Weights of a small sound classifier: 15625 training examples.
Rows from block 2 of a small sound classifier, named by matrix and row number. Each number is 128 + 32 x the weight over its row's rms, rounded and kept within 0 to 255. All counts start at 0.
After each channel's rows are labels from the 100 clips, of 14976, where the channel reaches its highest value: "strongest on" is what is common among them. Only what is clearly more common there than usual is listed. The data: read English sentences (LibriTTS-R). In brackets: how many of the 100.
# conv: width-5 conv, stride 2 (model.blocks.2.conv.weight, 208x144x5, each kernel summed), inputs 72-143

conv.42 [ 99 145 141 122  70 104 147 122 149 105  87 151 150 143  81 207  84 103 112 155  81 105 155  98  99 184 139 150 121  75 106 154 140 102 145  89 100  86 102 114 152 148 187 162  79 122  69 176 110 125 127 162 183 172 115 103 142 124 107 122 148 118 161 136 171 167 130 111 116 119 105 106]
strongest on: voice: male (92)

conv.10 [143 128  81 125  99 142 112 105 155 148 161 111 127 108 146 119 157 129 174 107  75 114 198 153 157 164 123 126 105 150 146 162 109 181  84  89 113  87 131 135 165 171 148 103 131  77  90 114 105 152 133 107 126  71 166 129 111 101  43 100 150 132 143  90 166  81  66 111  79 119  79 135]
strongest on: voice: male (98)

conv.172 [152  97 147 143 124 135 202 106 139 206 150 175 116 138 171 123 169 163 129 118 124 154 170  99 115 117 155 149 117 131 158 163 203  89 110 111  76  99  93 102 135 145  99 131 108 110 103 116  79 131  73 127 112 112 128 137 139 146 113 111 168 136 164  96 164 124 175 100 200 108  98  94]
strongest on: voice: female (92)

conv.139 [143 137 136 168 131 166 157 149 148 137  86 150 147 116 103 118 168 107  98 133 128 184 185 164 107 173 119 156 132 177 145 152  79 141 173  66 100 146 149 110 146 168 172  96 204 140 146 127 116 155 131  71 118 158  79  81 192 125  69 187 130 141 179  92 142  93 140  96 144 113 128  89]
strongest on: voice: male (98)

conv.0 [168 154 183 125 117 122 156 164 119  84 109  93  85 128 146 144  98 145 126 150  95  99 177 139 110 126 178 121 133 153 161 137 127 130 114 150  82 186 143 116 150  95 148 153 191 159 182 173 169  84 106  75  99  88 170  74 110 125  96  96 129 168 182 147 176 130  79 153 100 118 108  99]
strongest on: voice: female (98)

conv.38 [161 146 106  94 128 105 105 149 187 122 183 181 120  98  68  95 184 125 154  93 120 124 167 120  45 125 112 156  87 171  99 119 162 150 149 153 135 155 107 129 118 160  89 142 223 118 124 124 122 178 148 146 151 112 176 142 109 142 146 126 149  71 141  64 145  98 136 121 151 191  62 150]
strongest on: voice: female (100)

conv.148 [ 90 136 125 161  64 119 109 133 125 132  65 172 140 131 102 140 125 143 127  88 187 134  86 164  62 188 175 110 124 134 121 170 130 142 123  87 154  70 137 121 133 126  88 119 102 105 106 103 159 158  72 172  99 167 101 158 147  95 179 101 141 120  96 110  81 151 121  92 177 123 176 106]
strongest on: voice: female (95)

conv.90 [129  75 139 131 116 147 128 116 148 159 139 135 100 161 139 159 139 148 116 116  77  97 158 103 133 171 119 132  94 132 184 109 145 171 100 217 151 173 117 170 157 123 137 137  57 157 125 111  88 120 157 121 124  74  73 106 194 110 151 135 171 110 152 137 153 131 149  86 101 145  65 103]
strongest on: voice: male (79)

conv.99 [125 138  85 146 141  91 135 126  57 122 149 174 184 123 111  99 104 142  63 141 130 145 118 106 183 179 173 119  69 148 121 159 114 142 162 106 132 159 142 167 117 103 101 118 142 173  97 200 137 135 144 120  92 121 114  68  11  98 155 146 153 118  93  54 166 122 110 138 105 166 120 112]
strongest on: voice: male (78)

conv.68 [ 97 136 201 132 112 118 147  82 104 142 131 185 170 111 126 140 117 100 103 137 138 151 106 151 158 143 119  29 107 102  63 130 161 100 154  99 133 139 150  96 128 130 108 177 146  88 138 141 126 131 175 120 182 109 114 140 132  63  96 127 108 203 175  94 115 147 151 155 148 138 110 124]
strongest on: voice: male (92)

conv.141 [ 99 144 148 155 127 134  82 125 138 123 119 118 164 171 112 138 149 113 145 125 171 121 182 105 137  88 147 166 115 129 162 113 119 183 126 113 129 124 108 111 103  82 150 135  70 104 159 166 101 110 170 137 181  80 114 117 139 141  91 133 158 246 121 120 152 125 130  99 150 114  87  74]
strongest on: voice: male (100)

conv.120 [133  74 143 138 100  86 111 139 115  63 107 108  71 111  74 119  65 103 164 121  75  64 131 105  87 101 115 154 116 174  95 155  90 102 125 159 120 147 121 125 199  92 112 155 129 150 139 117 147  92 129 128 128 144  97 122 162 161 129 136 122  81 130 156 103 141 136 198 128 119 130 160]
strongest on: voice: female (99)

conv.123 [113 150 140 170  97 188 104  88 146 107 139 135  99 126  76 163  86 147 124 143 123 140  90 124  71 146 127 108 142 187 143 178 139 142 180  99 127 148 191 102  99 122  70 138 125 131  84 136 127 160  86 149 110 105 155 162 136 115 173  70 164  49  58 129 145 139 100 121 171  76 122 124]
strongest on: voice: female (98)

conv.12 [114  85 125  80 111 120 137  99 130 177  58  70 116  93 141  85 112 119  77 139 116 160 137 104 144 123 116 161 106 132 188  99 135 101 119 186 176 164 115 173  97 118 111 142 218 142 100 126 168 142 215 165 138 150 146 139 162 134  81 108 156  89 131 111  93 136  98 132  64 116 115 130]
strongest on: voice: female (100)