From a checkpoint of a small sound classifier: rnn gru.
Rows from block 3 of a small sound classifier, named by matrix and row number. Each number is 128 + 24 x the weight over its row's rms, rounded and kept within 0 to 255. All counts start at 0. Numbers have three digits each.
After each channel's rows are labels from the 100 clips, of 14976, where the channel reaches its highest value: "top examples" is what is common among them. Only what is clearly more common there than usual is listed. The data: read English sentences (LibriTTS-R).
# conv: width-5 conv (model.blocks.3.conv.weight, 208x208x5, each kernel summed), inputs 0-207

conv.19:117126133124104125150144098153150121104125120111126136128129147110134152170126102142112097125157123129140135117121143154138116153103155137137089121114148121108131205137147111118078135147105145128180119103115099127131132161175155107113086133115093126131104134119118176121158112120155125147127103133127115096121133114112077119126152103110089105117094140117155130083160130136144077129167091108106098132124163130152155112111126087110092135105125118161138121121144178126094096137130095116139124137174196134126156186166119138151125091105111150094141107095193128089144102186131168142144168143103135108167136122106115152128119099099
top examples: voice: female

conv.99:134112106116204095143154122148139141147084121130074107107166117181078169134128151115122123167123100120121138111130086098131092146118170123096188092127153112140121177109145159129124127102095119140136136129132103169142115090147107114120100113147103133143135150144145134101181084134181129124123135149078131127131129143117160128111217148146118127145150137159080114134135091146094140141165141159148111116146124077132123116101119123111106149115100108111140126109103162134165124149110108153088146119138120127190135114134132097147131154159102096125117132133119119153132111123155124153094151137115165124133150140152140134127142110145
top examples: voice: female

conv.109:092123131115124136122155126154138121082109174145167136106135146163168114148136105109152115137182134118133092166157152135122115148165125123126105088145152142114144136135115171155135146090144119099158138117139093115136111134138089111092188097156130108138128139113147154144112120150126126166151113165118095177140135131132147159168108099152143120098140138111152116095128136198113130127142125132126086090149157082100145168121092180093120149085118132159089113131147124113155148158067126120129132111099134150146100137164109159140078146131117130101100115163162074138124090149145108117153129120110095129134118130128129110149165151117
top examples: voice: female

conv.192:112125101116115139101105180102151099154106122106123133131158089111109150174125151119116119124138151137169148130140106150119108108108108097117106133113103151113173106100123214128092171141156181168162129129145145158150106133131100134147122142138136180121120120138113167147101140110141135141107115091156137098105104101140124132134138142118137145115140156125121134144129131127145115151170085123150103105153129090163098101115148098204152147129114158151136180138120132154107130152108093126155160128110178167130089133148152129123194089133136109132142074166157117141140134144147109130135116100120149119155115121145130150108099090090
top examples: voice: male

conv.65:127120130144122130174118179120099149119139143158135129144076094163153119162110106133097113110101171112073130141146130151138120142149123135114116134155139126139146124105080111135158074093159142080189099138165078147117163094120143144133145130150133143125127130106106151163124120149128148138090178095125181113101130098146100150127113148073130128109129148146092119084164152151169184136136138122150135153150089155153141126122168069118092163094166140151137110135123072122140130132150151123140155124124098128115130102132127161123100090145103151143127147136084143151149114137109141136138165173117127126138134141140158136122136124136
top examples: voice: female

conv.134:095101116115157131143144144118118131138135086168129167147128116098123121124080137109111138132085111117119101112124153149089117103151139136088127107159115106157133101161134122116091130125073152113105132146089114156159170142152143122143126156111123118124134149083139116133094154119106139140152089060123113095125077115119117127146121157158077166095149095150151158119161118059124161162125133142129126135119065168131161155120133088162107138129106139114126147145116116109145117145149097162141126141145143136147142104135131151111168101161134182139149118109128144111139106143131123167153136120161099110088169178112159097172126138116
top examples: voice: male

conv.100:117123128143109162137101100156102093150102128120125123134162078153120165108117108134128111111141118141112108087141149129119115163149169118174158175116138100117147125134129101133151100110140107128179119098083078131118149090134151146109140118149098128152131069146092149090107147139157144152148095109123122141146131118083110112141133162092116117128119146108133092112122108076119127131126111159131117125138101114143102145132109095145151145139116124068169102129130097124122097147126095113144122107121138105134157105110055102132182111123124074117094151080143094090138086110128124116107140132082111125127099104062152115153119145107
top examples: voice: female

conv.23:137087098131121196126106095090114141174148128121108070133123130107128078138139089091102117124127097139134121154128113148149123164117102141135093141108096129121164105122157083107135093129129132124133128129126136101131172137091131082126114139149113149133089127134095113086110102148166110157104078065123148143136092107122102151131129140148116153154099130147125107175143170165141155116140116098123174131138149121109106099117133128091134158132174145145142135119133155093133129140142140139109171164142078139140116134120185077133126138099129138106149146120117111096100143138115093133116107119128123075101102171165126105101087123124
top examples: voice: female

conv.196:115150163087139137116108106126112157082096142133135092139160119112158143149119147119188190153135124109127131135111133155126097149141159138126134112168152115130124150134132095120084143188100087105157144132096112124108130120117123118132153117106145162106144129113135165125102086162113132133122147156114129095202168132108106111147090142124130133162145092105137138128110170146152146091126110141098094123153147102153104104100115135089146145073121121116125132139121165154123129125129115169121119113142128136078170155143119123164072168142102118139111157136122073128162099123118130131153136154131109135168109083185121152144142150105
top examples: voice: female

conv.83:169133115137195111142139153152139154180128099151094116144171143135118120156119103111138116138138104117144123154101142140098103112133140112109137173122104114132114145137132106125135104094119110179121161127160144135113160063166124106152106122190153131131125116134141148165169132107157200149167110179122122113118146111108151135145163109122174104139102112119091151129138129144111123125133144102139076114119151120113123151153141100161144133093150103168165141144159120148128110138106110103121145123111136072147133118150108116110130116154151142113135085096180128107132084122127118133110109117098146069144104135154141167110114101080
top examples: voice: female

conv.74:154162143120179132139107145196120117141144138136119137113132157128109154156127119097105156137159085152118127141088164130153120125149189099108178122137138081142099145139121150111110171148096120149123154136149154125134112162151191101134126106174171127134166111096190089130068164095144095117142146168104131117148109152112157136143150078117134123170110130136145124168146125165130099129109089124099127140085141095093106102138138166185137121135132149121125115156129136113136110124111129127139154120117153168127173137150107105127149101124096108128126157137123128122098121135118142097117124133145102148148133091139108114152118084138
top examples: voice: female

conv.182:131092136103133135104089088096143088168122161125142149135138134131114146122082167138145101136209096129170088104107132093093126121090170085106087108120163119094103148149133147102131168119140127100139122163122116136159168130149106130169129118130114153116143128153152176127153166107130111142129152095078108132117133129128161108157140177136094125136135139167122122142126151175146162139143116104121112149135113098172136138110169145156127097128148140113104149145108141106097094121161132171076116126160150100168091102104129132126121112162078113147123110108129140137116094163132128146159158128149116123130119161156137112103115127124
top examples: voice: female

conv.61:143137130101127159115157149094116119157149143132112096145115175123144138132194141114104137152091137136085110110119137123125149115164113139106114133158137192157108142136144115136135152086154178139137153134122179091128155138123122202146157154120054113133123166141117147132134121130112151116093150112124138108115171147131103144104061141118119140131133127069130113110121114066115115139151114097138138134133114099169100102116133138163109159111183176127128109131153146121147116136137144130131132121131085141108159131127133143119099140167145101132104137067127125112157158137134157070123153130086155129131113118172150146137124137115
top examples: voice: male

conv.110:113114156162163137164134121107143130127141125143148141092089119141155155141104103095113161163150124138120140089109135150149129121135204085106179123124151113133142135137099114100122113098139101127129117120129111133088127081136125085099114096111123101170172097138133090120147155133134084142142134139073128111161131167140148135136124123107082156133161129104096109081140129135107128129107085122118110166126128147085144128135134158102140147116106083176148125123108112150164104137121133113104128112092036101098132091137101114109116123125076145098109104078096125137133129111133156124121129142066128129157100133131127145138108118126
top examples: voice: female

conv.206:160126118099122111123117149085107160172125110167117125121119154106146169138138134096117160131153166094161146119137126175088143119120117154127112156153133139130150159110159156068143092060142138151164123171166104157173074141114087122138098125165150153141143103144134128160130120139104138110175119102181126145136172132111124092132174153139154150118107162131125109144154096108107160121126143118145099152143078122134098140124147099090158162125133145137123112106154149152144140125100145142146153130149124143115165119157131111129136152154147101155119114126161128100107093131139096103114122119107154164156171123162090143139088119113
top examples: voice: male

conv.191:103094091142103140140120130120138157131175112124172123108093128097124134138126112106135135096099167125083127114096130148114134156118128138146094129139163162130135123129124145093146139169155127080163100096129085158115174119156139135116134146133143114163131129111142130140129144169140119132157107097152122141089165125119093128159150099117073125092175105172134122186131136187109123123127155165118184151135113136119149119116101096128143166143149117178165163134120095110138163155167134160158134135165162130095144138100142140151144150098126081120142128104097119120148134173111149101130138127099158083185137128135112116143122145145
top examples: voice: female

conv.98:148081134099122186138147151111085159112158118123101142136154116132122109151120123100172101134061123124148129148132121088156132120144166128131172119111135123118163122110091117109116143161138171108125138157147112155145149122148153128120090127144139111127096122109084100097118157160097147124132157080130150113073137122097127105085103147128154142129131140125170090121149145116160131149085141142130121121140156110113123121105113178122062085102138163117098146132123134128107116113130163104160093068134150090096143148101151108140123162116142134126094167137129118156149140138147143090156097135173145157133160142143162132123121173165
top examples: voice: male

conv.147:130115124127116136107110153081101115146122165119088089143106133164104122152109141173157156146135128129128095176113090145092139118112102097123088125104115125128112136145122127148139146140134140122161150118133114145116194122142099149114106085109123141097093101108117160169131102108156150137117126189064097130175114119090105143127117114131091127102125126125128142173132155137179113125144149086095114115108129142122084124169163106153169140110116120134147117106135126125107153150137139111174133110083128120135107110161151116100143122161085152111112173156168164162152108152129114152120137135097107147163126170120131175162100155140
top examples: voice: male

conv.50:165119110144129136174149119057090127090150123118102124152084117091116127120109144097128116085086128117116130113147159129116109154122137134141124127112103140168120146121073156111135148083100159137121107117120132143096133143104151115153142128064140159182180107135128115114115126127111143115101146121123085162110133107128143149102145103118137165123164095074126119107117128124119141145138103124133128131149155109145127136121125143099090129075062134161116127154172130130111158141143163115149145108150105169109152119130104150122134122154108129105126113109177132173131129091175135121142134145154100145076163138167189117171116120114
top examples: voice: female