A small sound classifier, trained from scratch.
Model: 1.41M parameters, arch crnn, norm groupnorm, activation gelu, depths [1, 1, 2, 1], widths [96, 144, 208, 320], rnn gru.
Rows from block 2 of a small sound classifier, named by matrix and row number. Each number is 128 + 32 x the weight over its row's rms, rounded and kept within 0 to 255. All counts start at 0. Numbers have three digits each.
After each channel's rows are labels from the 100 clips, of 14976, where the channel reaches its highest value: "top examples" is what is common among them. Only what is clearly more common there than usual is listed. The data: read English sentences (LibriTTS-R). In brackets: how many of the 100.
# conv: width-5 conv, stride 2 (model.blocks.2.conv.weight, 208x144x5, each kernel summed), inputs 0-71

conv.25:117178100120075121094102129111135152100143117142130151067138075119097095111130111098106158171106184123180130125109077173172177156085142140087113079103125084180094088096054133180157065104195183109136119150150146164133
top examples: voice: male (93); the word "was" (36)

conv.205:137142140122160156067117151129146164127106120124140149127123117134161216176131143173085134172128097165082146095120117164068111118100140084144172137146095128059181100082090073134103127147168117155132158180133108138066
top examples: voice: female (98)

conv.166:122149141093090172122171097134118202099127086111115101104123131237136139120132145158142172165120156110113151165104118109151118100099154145151129107181119084064163045097166175167102087124137100117082105083065164087154
top examples: voice: male (95)

conv.189:102159071129112179104115131155125076161110161115170111133175152114132095122122148118137132057150167091116115113124168197164096165142207133086147142104140115075139141119105191133149107108116096100111125137141165050141
top examples: voice: female (100)

conv.103:106089172152081147132133102136119151132109158156143133110092123097114121100165120104149159150094099106096134197102178150107143101053188168146156104145079138120163100169104155083142157184176156158112152126143141121158
top examples: voice: male (98)

conv.20:086165179132153153137099105130101123111107107125096110145121146129169143135131103092113131217113192078093091129191086111141094128111091165094143160138127126151193156148139186102150154200112168057129096114159135105106
top examples: voice: female (100)

conv.9:159154150127147125121181135127182092119169141216146151107178120150094112119121127134160168118147131172095098111099088112133098189119183160119175089139108149141087136159118151082135128169075174144133185150168106116102
top examples: voice: male (100)

conv.17:163170147143143116135097116092126145182167089125187110143154127165125173115118082148111127115143171162177110128160077197124079154136123161124194090153130162133146141145148071145142129087107102167103109112128138079121
top examples: voice: male (95)

conv.0:131139120161077144157099076074089167151115084088172057173134105125123136110146147117183104107124205129139168076081121054137112123135088137147142113085146149085103109140187101149127152106168077140175114161150113149148
top examples: voice: female (98)

conv.111:106148086107146134130115063092146113101074161117200151120124164195187179080123124079146159125119136124189110098069184170171157105127082142106137128107075086104123036105125059126154098098138140099139111094121163140122
top examples: voice: male (82)

conv.167:149157146118140223111063118153094129085098145076090149142120085113083088169122191161107121181172160068121106162104137193158170111115129119075116131163208140085132135173101183096135133143163101102152145124155115100100
top examples: voice: female (100)

conv.33:113099113143142122124117141168079083050100128125082149116103107118160092095177153122112138127136059083090089131134121122201055131099076075110159127196132126065109089137132133163148116131151074112090121176146167128073
top examples: voice: female (91)

conv.100:192146152071146161112167193126156096117120128128122163170155130093142186112135102132073113161150157179122108123093162106070148129152122142100084138158143114095091161148123115127123197090161202128137150200150096123168
top examples: voice: female (100)

conv.137:109095165121102100043150135109104130093108127088111167125157157165114174098091104156115166138164097187134077082091183143138123065136130131130051145038124163131130188142073109184126143190113075123129129133194146137135
top examples: voice: male (99)

conv.90:157150122136163199162095161078070100154090128098107132117106084131115096123164125133119138083139137118122090155134135074091150131139176152127095170189183171226107143084159135124116085089134110140179078141154141195101
top examples: voice: male (79)

conv.116:067126113122196198114115135153092156088140096125163105125153122168163186144202075102101152147124106169127098139128125137156071068161132136059166120123133092085117099144127126148111140117182086113152158154074069085109
top examples: voice: male (97)

conv.59:098130127149197081169118232106117097137113118061146175098132108144111107114147159151102099120128157115213079127100117078099043124135096124113175120059104081182150165097131078116144116137175156122096156136166174142122
top examples: voice: male (92)

conv.64:123097145175146159121112203155149147090156150113142130177160157070182205117112181150196142156158082123190102137167099098101132117146077127086159097111105130093122104123139129107175150111116111127101087115169216081114
top examples: voice: female (99)

conv.199:139147128146084207137150187086161111085167144137165159117103136096050121147112126115130121143141167136062179147111187121127125174087078085135103119137115065124173152103140148155111103181197107117129152116095096133114
top examples: voice: male (79)

conv.31:200162133105131110182136127125198150141135115188141141119184129134149138061139157142141139151138150123116115060146115255158147149129109135118118107134084098128130108122163115128123136088071159120098111088126112139070
top examples: voice: female (100)

conv.95:124146145122185139179151129149176164161149172113160139148158149065115117156132163197103187140118185136132130087118066119095138113179115124104104139095122146090138104082141142118111124179112126146080123184111052105115
top examples: voice: female (99)

conv.49:110072108094164182148101138098140130159123108122178154060119095120117137180128157121081140142162159099146131154155139137143203124117187164098098180184130124086143150130135131107145097131154188162113144133154164143147
top examples: voice: female (100)

conv.40:131133084121195120137124118156110088102140106149161132104119079116144147161108129139127111184099106078089123105153144129158127112155114151139089134173118072097082075026111090165122101210092141129135166084125133095050
top examples: voice: female (100)

conv.178:107092174146060146099141150121195152103124145105145147153123147148127156185136104101132138024132134160112115136179148199133162122167113147124125125178156191087144136114171098081143062096074128157086114144147117127125
top examples: voice: male (95)

conv.127:170122106088126150157166135190096149086109138105149121109142123177185060093146114116118136151120140086057100112117111157066178128112154070192132089162155130134199152082166120103133138130151083120166097134135084142122
top examples: voice: male (94)

conv.192:125198117130109145150165167049181129110113183095159121093103155153150125129082168097175133185176071122167200209166115152184146119135078177130116131145116108112130145121185153109107105134082097122140078135162150128087
top examples: voice: female (91)

conv.108:094133116126198182122140141121152164104149047129124107142116111110156141139139178064115145135154146101117119193174165166111139141185186131130201131224141136087113108119111148115131099140151129123123155197151193159120
top examples: voice: female (99)

conv.96:166113130141128120078151193153104139134107201117102167197156109098063133119122176132107136216160157141104108087128107156145088077117106137128071106089189069091157082110159137131143128090163116129122100117160077102172
top examples: voice: female (100)

conv.156:127136120138088091086093208157153114102149131165128098071138144129145166169071114139092105107086139104151110093073084110099136108132155146105110093121054168139123122191131177064150093096166164109139170158174139150087
top examples: voice: male (88)

conv.32:177086122109111137128115140128135103101094127124067165126134118140113148072113162099133141087129139173150121124128171076087096114136232128124118116164122128145099138147144180112128024096185145140129120137120111087142
top examples: voice: male (99)

conv.186:133160098138106146096134144169170145143103168129094123135075113100126146083106142106104088140138085142105140142154153167142107168120161098157124076165133162139132119083077078097127102073145135107170115172120163127119
top examples: voice: female (97)

conv.62:135158150088165126134139103151159162094148134035130090106162085189154171151110137125133082105109123099131142130171155093104110093143140178115092136130183159142096089111163075135129098121137079128153121095117100162075
top examples: voice: male (79)

conv.39:112155168086104104138140134135121114154224129165135123118150122104158093113132097157082140133196070049098090125127107097149136116126183111160102122187092156091148052123110130102181147102125104122142118161129111148130
top examples: voice: male (74)

conv.101:204146147130164130097176086133142074168107171115119104147134112109141132115142103092074120133089119166113179141108159167092058119165114126139096140095128136131125205145100109138150076157162162184121181169162113086133
top examples: voice: male (99)

conv.201:103159095151147159062099139132109158150093126117158075131149117048158165196111117200117116191136160120091156148151137143120190103127129084116088134177160147127129098160150150090125132132139113111147058140182184066156
top examples: voice: female (100)