config.toml
time_shift_ms = 100
input = "log_mel"
norm = "groupnorm"
stem = "single"
bidirectional = false
rnn_residual = false
beta2 = 0.99
lr = 0.0036
shampoo_beta = 0.95
eps = 1e-08
precondition_frequency = 16
steps = 1700
lr_schedule = "linear"
warmup_steps = 170
Rows from block 3, named by matrix and row number. Each number is 128 + 32 x the weight over its row's rms, rounded and kept within 0 to 255. All counts start at 0. Numbers have three digits each. After the name is the row's rms in percent of the matrix's.
# conv: width-5 conv (model.blocks.3.conv.weight, 208x208x5), inputs 198-207, a 5 kernel for each
conv.107 098:136143112178104138111112128153115110106121149116113048147147096127084129143057107104119074110122125136093129096133079115161128165125128138137126089119
conv.108 101:114138081167076071142103113153155124115145118167104117067139196085135166098090079055174138155162151086155154112125122124172129104134181085169143079197
conv.109 104:115157119111154136044189092151099128127177113125100140153122124182109124104081114061170164151126179138105145178113155150119202116132134152118114123104
conv.110 092:111205167094155107161135057089102136138148133118148114136134207135097134064147191099141119106178100119168114094107121139093096142162114134101139131129
conv.111 109:081122215109139126097070117124105142098172099098148105120152133130163144099165138113139094094128125174087124177144086173105091113120132114135146099158
conv.112 086:113072105140136151183117058140161125107110169169108119180095161146091169091115156079147120080137127079086143171151114165135130146084112141167161166128
conv.113 099:103102093165140124117151131094092110147152148129074128209178114115137096174121153130109115131171107135101137116120144115128086129124095128154139132102
conv.114 102:135108123124090077140101072150178122166138073091133131071131120114117112112096097122145117080134166158136093072145182150134135145125082128126164173135
conv.115 101:151123160118126136084173154115158121113128149093132154175073184142192113028147123115188112196131150089179159099107136108129130087057186155148099118157
conv.116 113:114110134102053149129105138121181124105135211115170125095133113108138136115149172093088147152157138116145172158094187133150107100119109129108150140177
conv.117 104:093122106161157089114118127137158097097098124152147113115156089115146139181122123169099109108161103153086084130152174110063204145092118093168183139175
conv.118 094:150143145067055142093065150103165135110077210089104137154133171129137187141159175103072101112140098181179126122156112198097138184107059164128125085128
conv.119 106:146096183132106152109151147111097147115104140108118106139080131099126173116149118124144085105089178187206123159128169098156123118148147176181125143125
conv.120 099:113154098077155081137137216134129144109105151128167082157098177093131092127192133124105120119122123138146098192118100209104136168094117135110101167121
conv.121 109:092138136103112106155100112155121119135134112118169109122142158078103212122137103088122144143118132153075117119136131156126146128148117109173193091115
conv.122 097:090176112182191113104121150134144088172098166145140143109130147094124151136132148145075131158166146141040147166148132181181109079135161131152163145138
conv.123 104:124130109122155104140089072211109178132117089145077113120097153227155104067109139060088144180124099173137081146129107101165154162163157202086106113128
conv.124 104:119144070134114114114081133208123116154080104147151077157164151111131136166146101089192100123084119195156103134078112062095126156148169154099195176116
conv.125 091:101131104086179160162093107075137081112070138130138091133106143083195137205145141106117094176099134063175103176094136140150109192134136090130103165099
conv.126 094:154140105152164148077122172111126167144110119107120100150126101124156124064083124124147107141096149129103160154093096132106085131120131194115129110103
conv.127 101:065115137098104146102156091155103117130178132131120155141108138079169136116136128119122111107187154170086118098160155099107148190115144080140204136108
conv.128 104:141084100100181127122117097102114121126177117122173077142107144160230167070129095130095075124105180126132144172149129117187206163055132113155108105131
conv.129 108:075170111158147112102124178182162112098117179088131195126145101164179117112129118149124093113112145113144126138072118098152143127088126143087123096154
conv.130 099:155105146098255147087111156143105103157123109136143128129142129122125059189122065164141152091086117138170150141110109148109072138145120105129123106145
conv.131 086:153152099153082103071088122145128066161120155076158187111156097096071130120204142177119100072178082093104074176109102134131131142190182097081090095106
conv.132 101:146169085138146143137132110129089139148046115125219157090107115161110133096143179167145076072124119114096157130056131105106193200124128148068194109166
conv.133 107:111189176099130105092097176139159163110148065150145139168102169089093096089142125085132162137108166095093127081178125107112097200131092097084135174133
conv.134 109:169081078094108158171164133128206176152113131084115121151123128198167137096148055164125062117156187166136130148146129081163113162104126084133152134105
conv.135 101:132147138090125109109159102184073152172153121116087122144146118118140122083099151095080123142143142105079034103080136163160078157212080109135161130081
conv.136 101:127070153117156090165118170102138148096158128124108099200078100167109095102165081203111174126133122127088134124133073149128166089066116113076084089122
conv.137 088:172123069079049143171174072140147139126103204124184129161144131116134150089089132189093123125143126178121059153100119195108205134116073120108152135147
conv.138 106:155136139196117093116125087158098163108156150136080103183083059128093147129144082103097092092155108131109142104145122064147073178128109132126182110104
conv.139 109:162118108161097121097085090105138177128082117188069119187092147096083084084143097100135144116096132075082123103167149117136125126145142162150145123149
conv.140 097:086162105110194127132118088127094132090115134187185106118138143114102159125073087101164076091121131117172146081154174096122122147126112118107107135164
conv.141 093:182168107139119097121158104085144108079151189101124184173136137123111113130139074050166161121042086103150122104124118194113137167150101087164124132121
conv.142 103:071114158071109150096169125110126104171209156156145137124172119139118142093121175101100063153114085081135110085126131156119124085105099157132077124195
conv.143 105:165230165157090078124151065122163119153198105100174157119171092149108138120121102134118125147113110122073102158156124180154135125111129127147137117088
conv.144 097:098151097136105114125127194169130126158090130160179147130156134114123153184148082107111166159104083112184148186123153097127135121159184094170129152123
conv.145 101:149178099082190157105156139125141119194132097156127100255108121138097138141139148132138097120074117152126122133058147129103120145205151149178101132195
conv.146 095:094076143159125169118140134087087103116164125081144143135122135154083160075136135215110104171147159090102147119145118131108108100138196142117140125071
conv.147 101:141131215137108223139072069130173141094143200100131163116109062166140187093150083202149181123137132235103111128123096107141132181133125184076215092104
conv.148 109:139073163231157175118071109149146082072062164060149109147167062167171117108128138159148157120120128108117069164144164166147127120076129132150100142088
conv.149 110:089169098103193114080148142172136123163104081115130128109071146135178134112125111145122132109181141186145067159108113099139128080165126121156132102156
conv.150 097:113111199119182152159118144101136092216165153119134041163059154177153166135168132093104128103150100084179126117158158132157176160144167145123119128120
conv.151 104:164141175131109124159150129181117083194125097194176100122135210056081082182092099139152181125053205145141121108143170124113156139166120104153120156133
conv.152 107:153073140143110139106100177161110129148105189145150117073093132132122086055100198121107128090158080111152195098079123095121114107145147155153111069130
conv.153 113:144209089147168129167161117095135101145115152152169167167142151065138098073076086122126130098117116124104195112111154070116151105127076103115136077115
conv.154 103:102178128130233176150113154074158141144123149187114188123183113153182144133142129111125124148132111105088103098146167109128134131147176137169122101139
conv.155 088:130152126177041124124119134082111093114083139184145060130124121132106098134072165140109075114058137186069161116145070076138121137121119109073081126102
conv.156 091:113129120101154125135122142153161129090112083152134148140113161090165081096169096170075117118101097150115146144120063053052121108188133143133127156104
conv.157 093:103155139145097099114156119136089086178202206157115097123156129096152108170165122112119110139113120134100141127088060134082136092179132121193105193124
conv.158 106:121073107156141149120142117107176109101131135171141169132109112165129085190153124166146100088123115159117145097106076161136128067144097095112135135105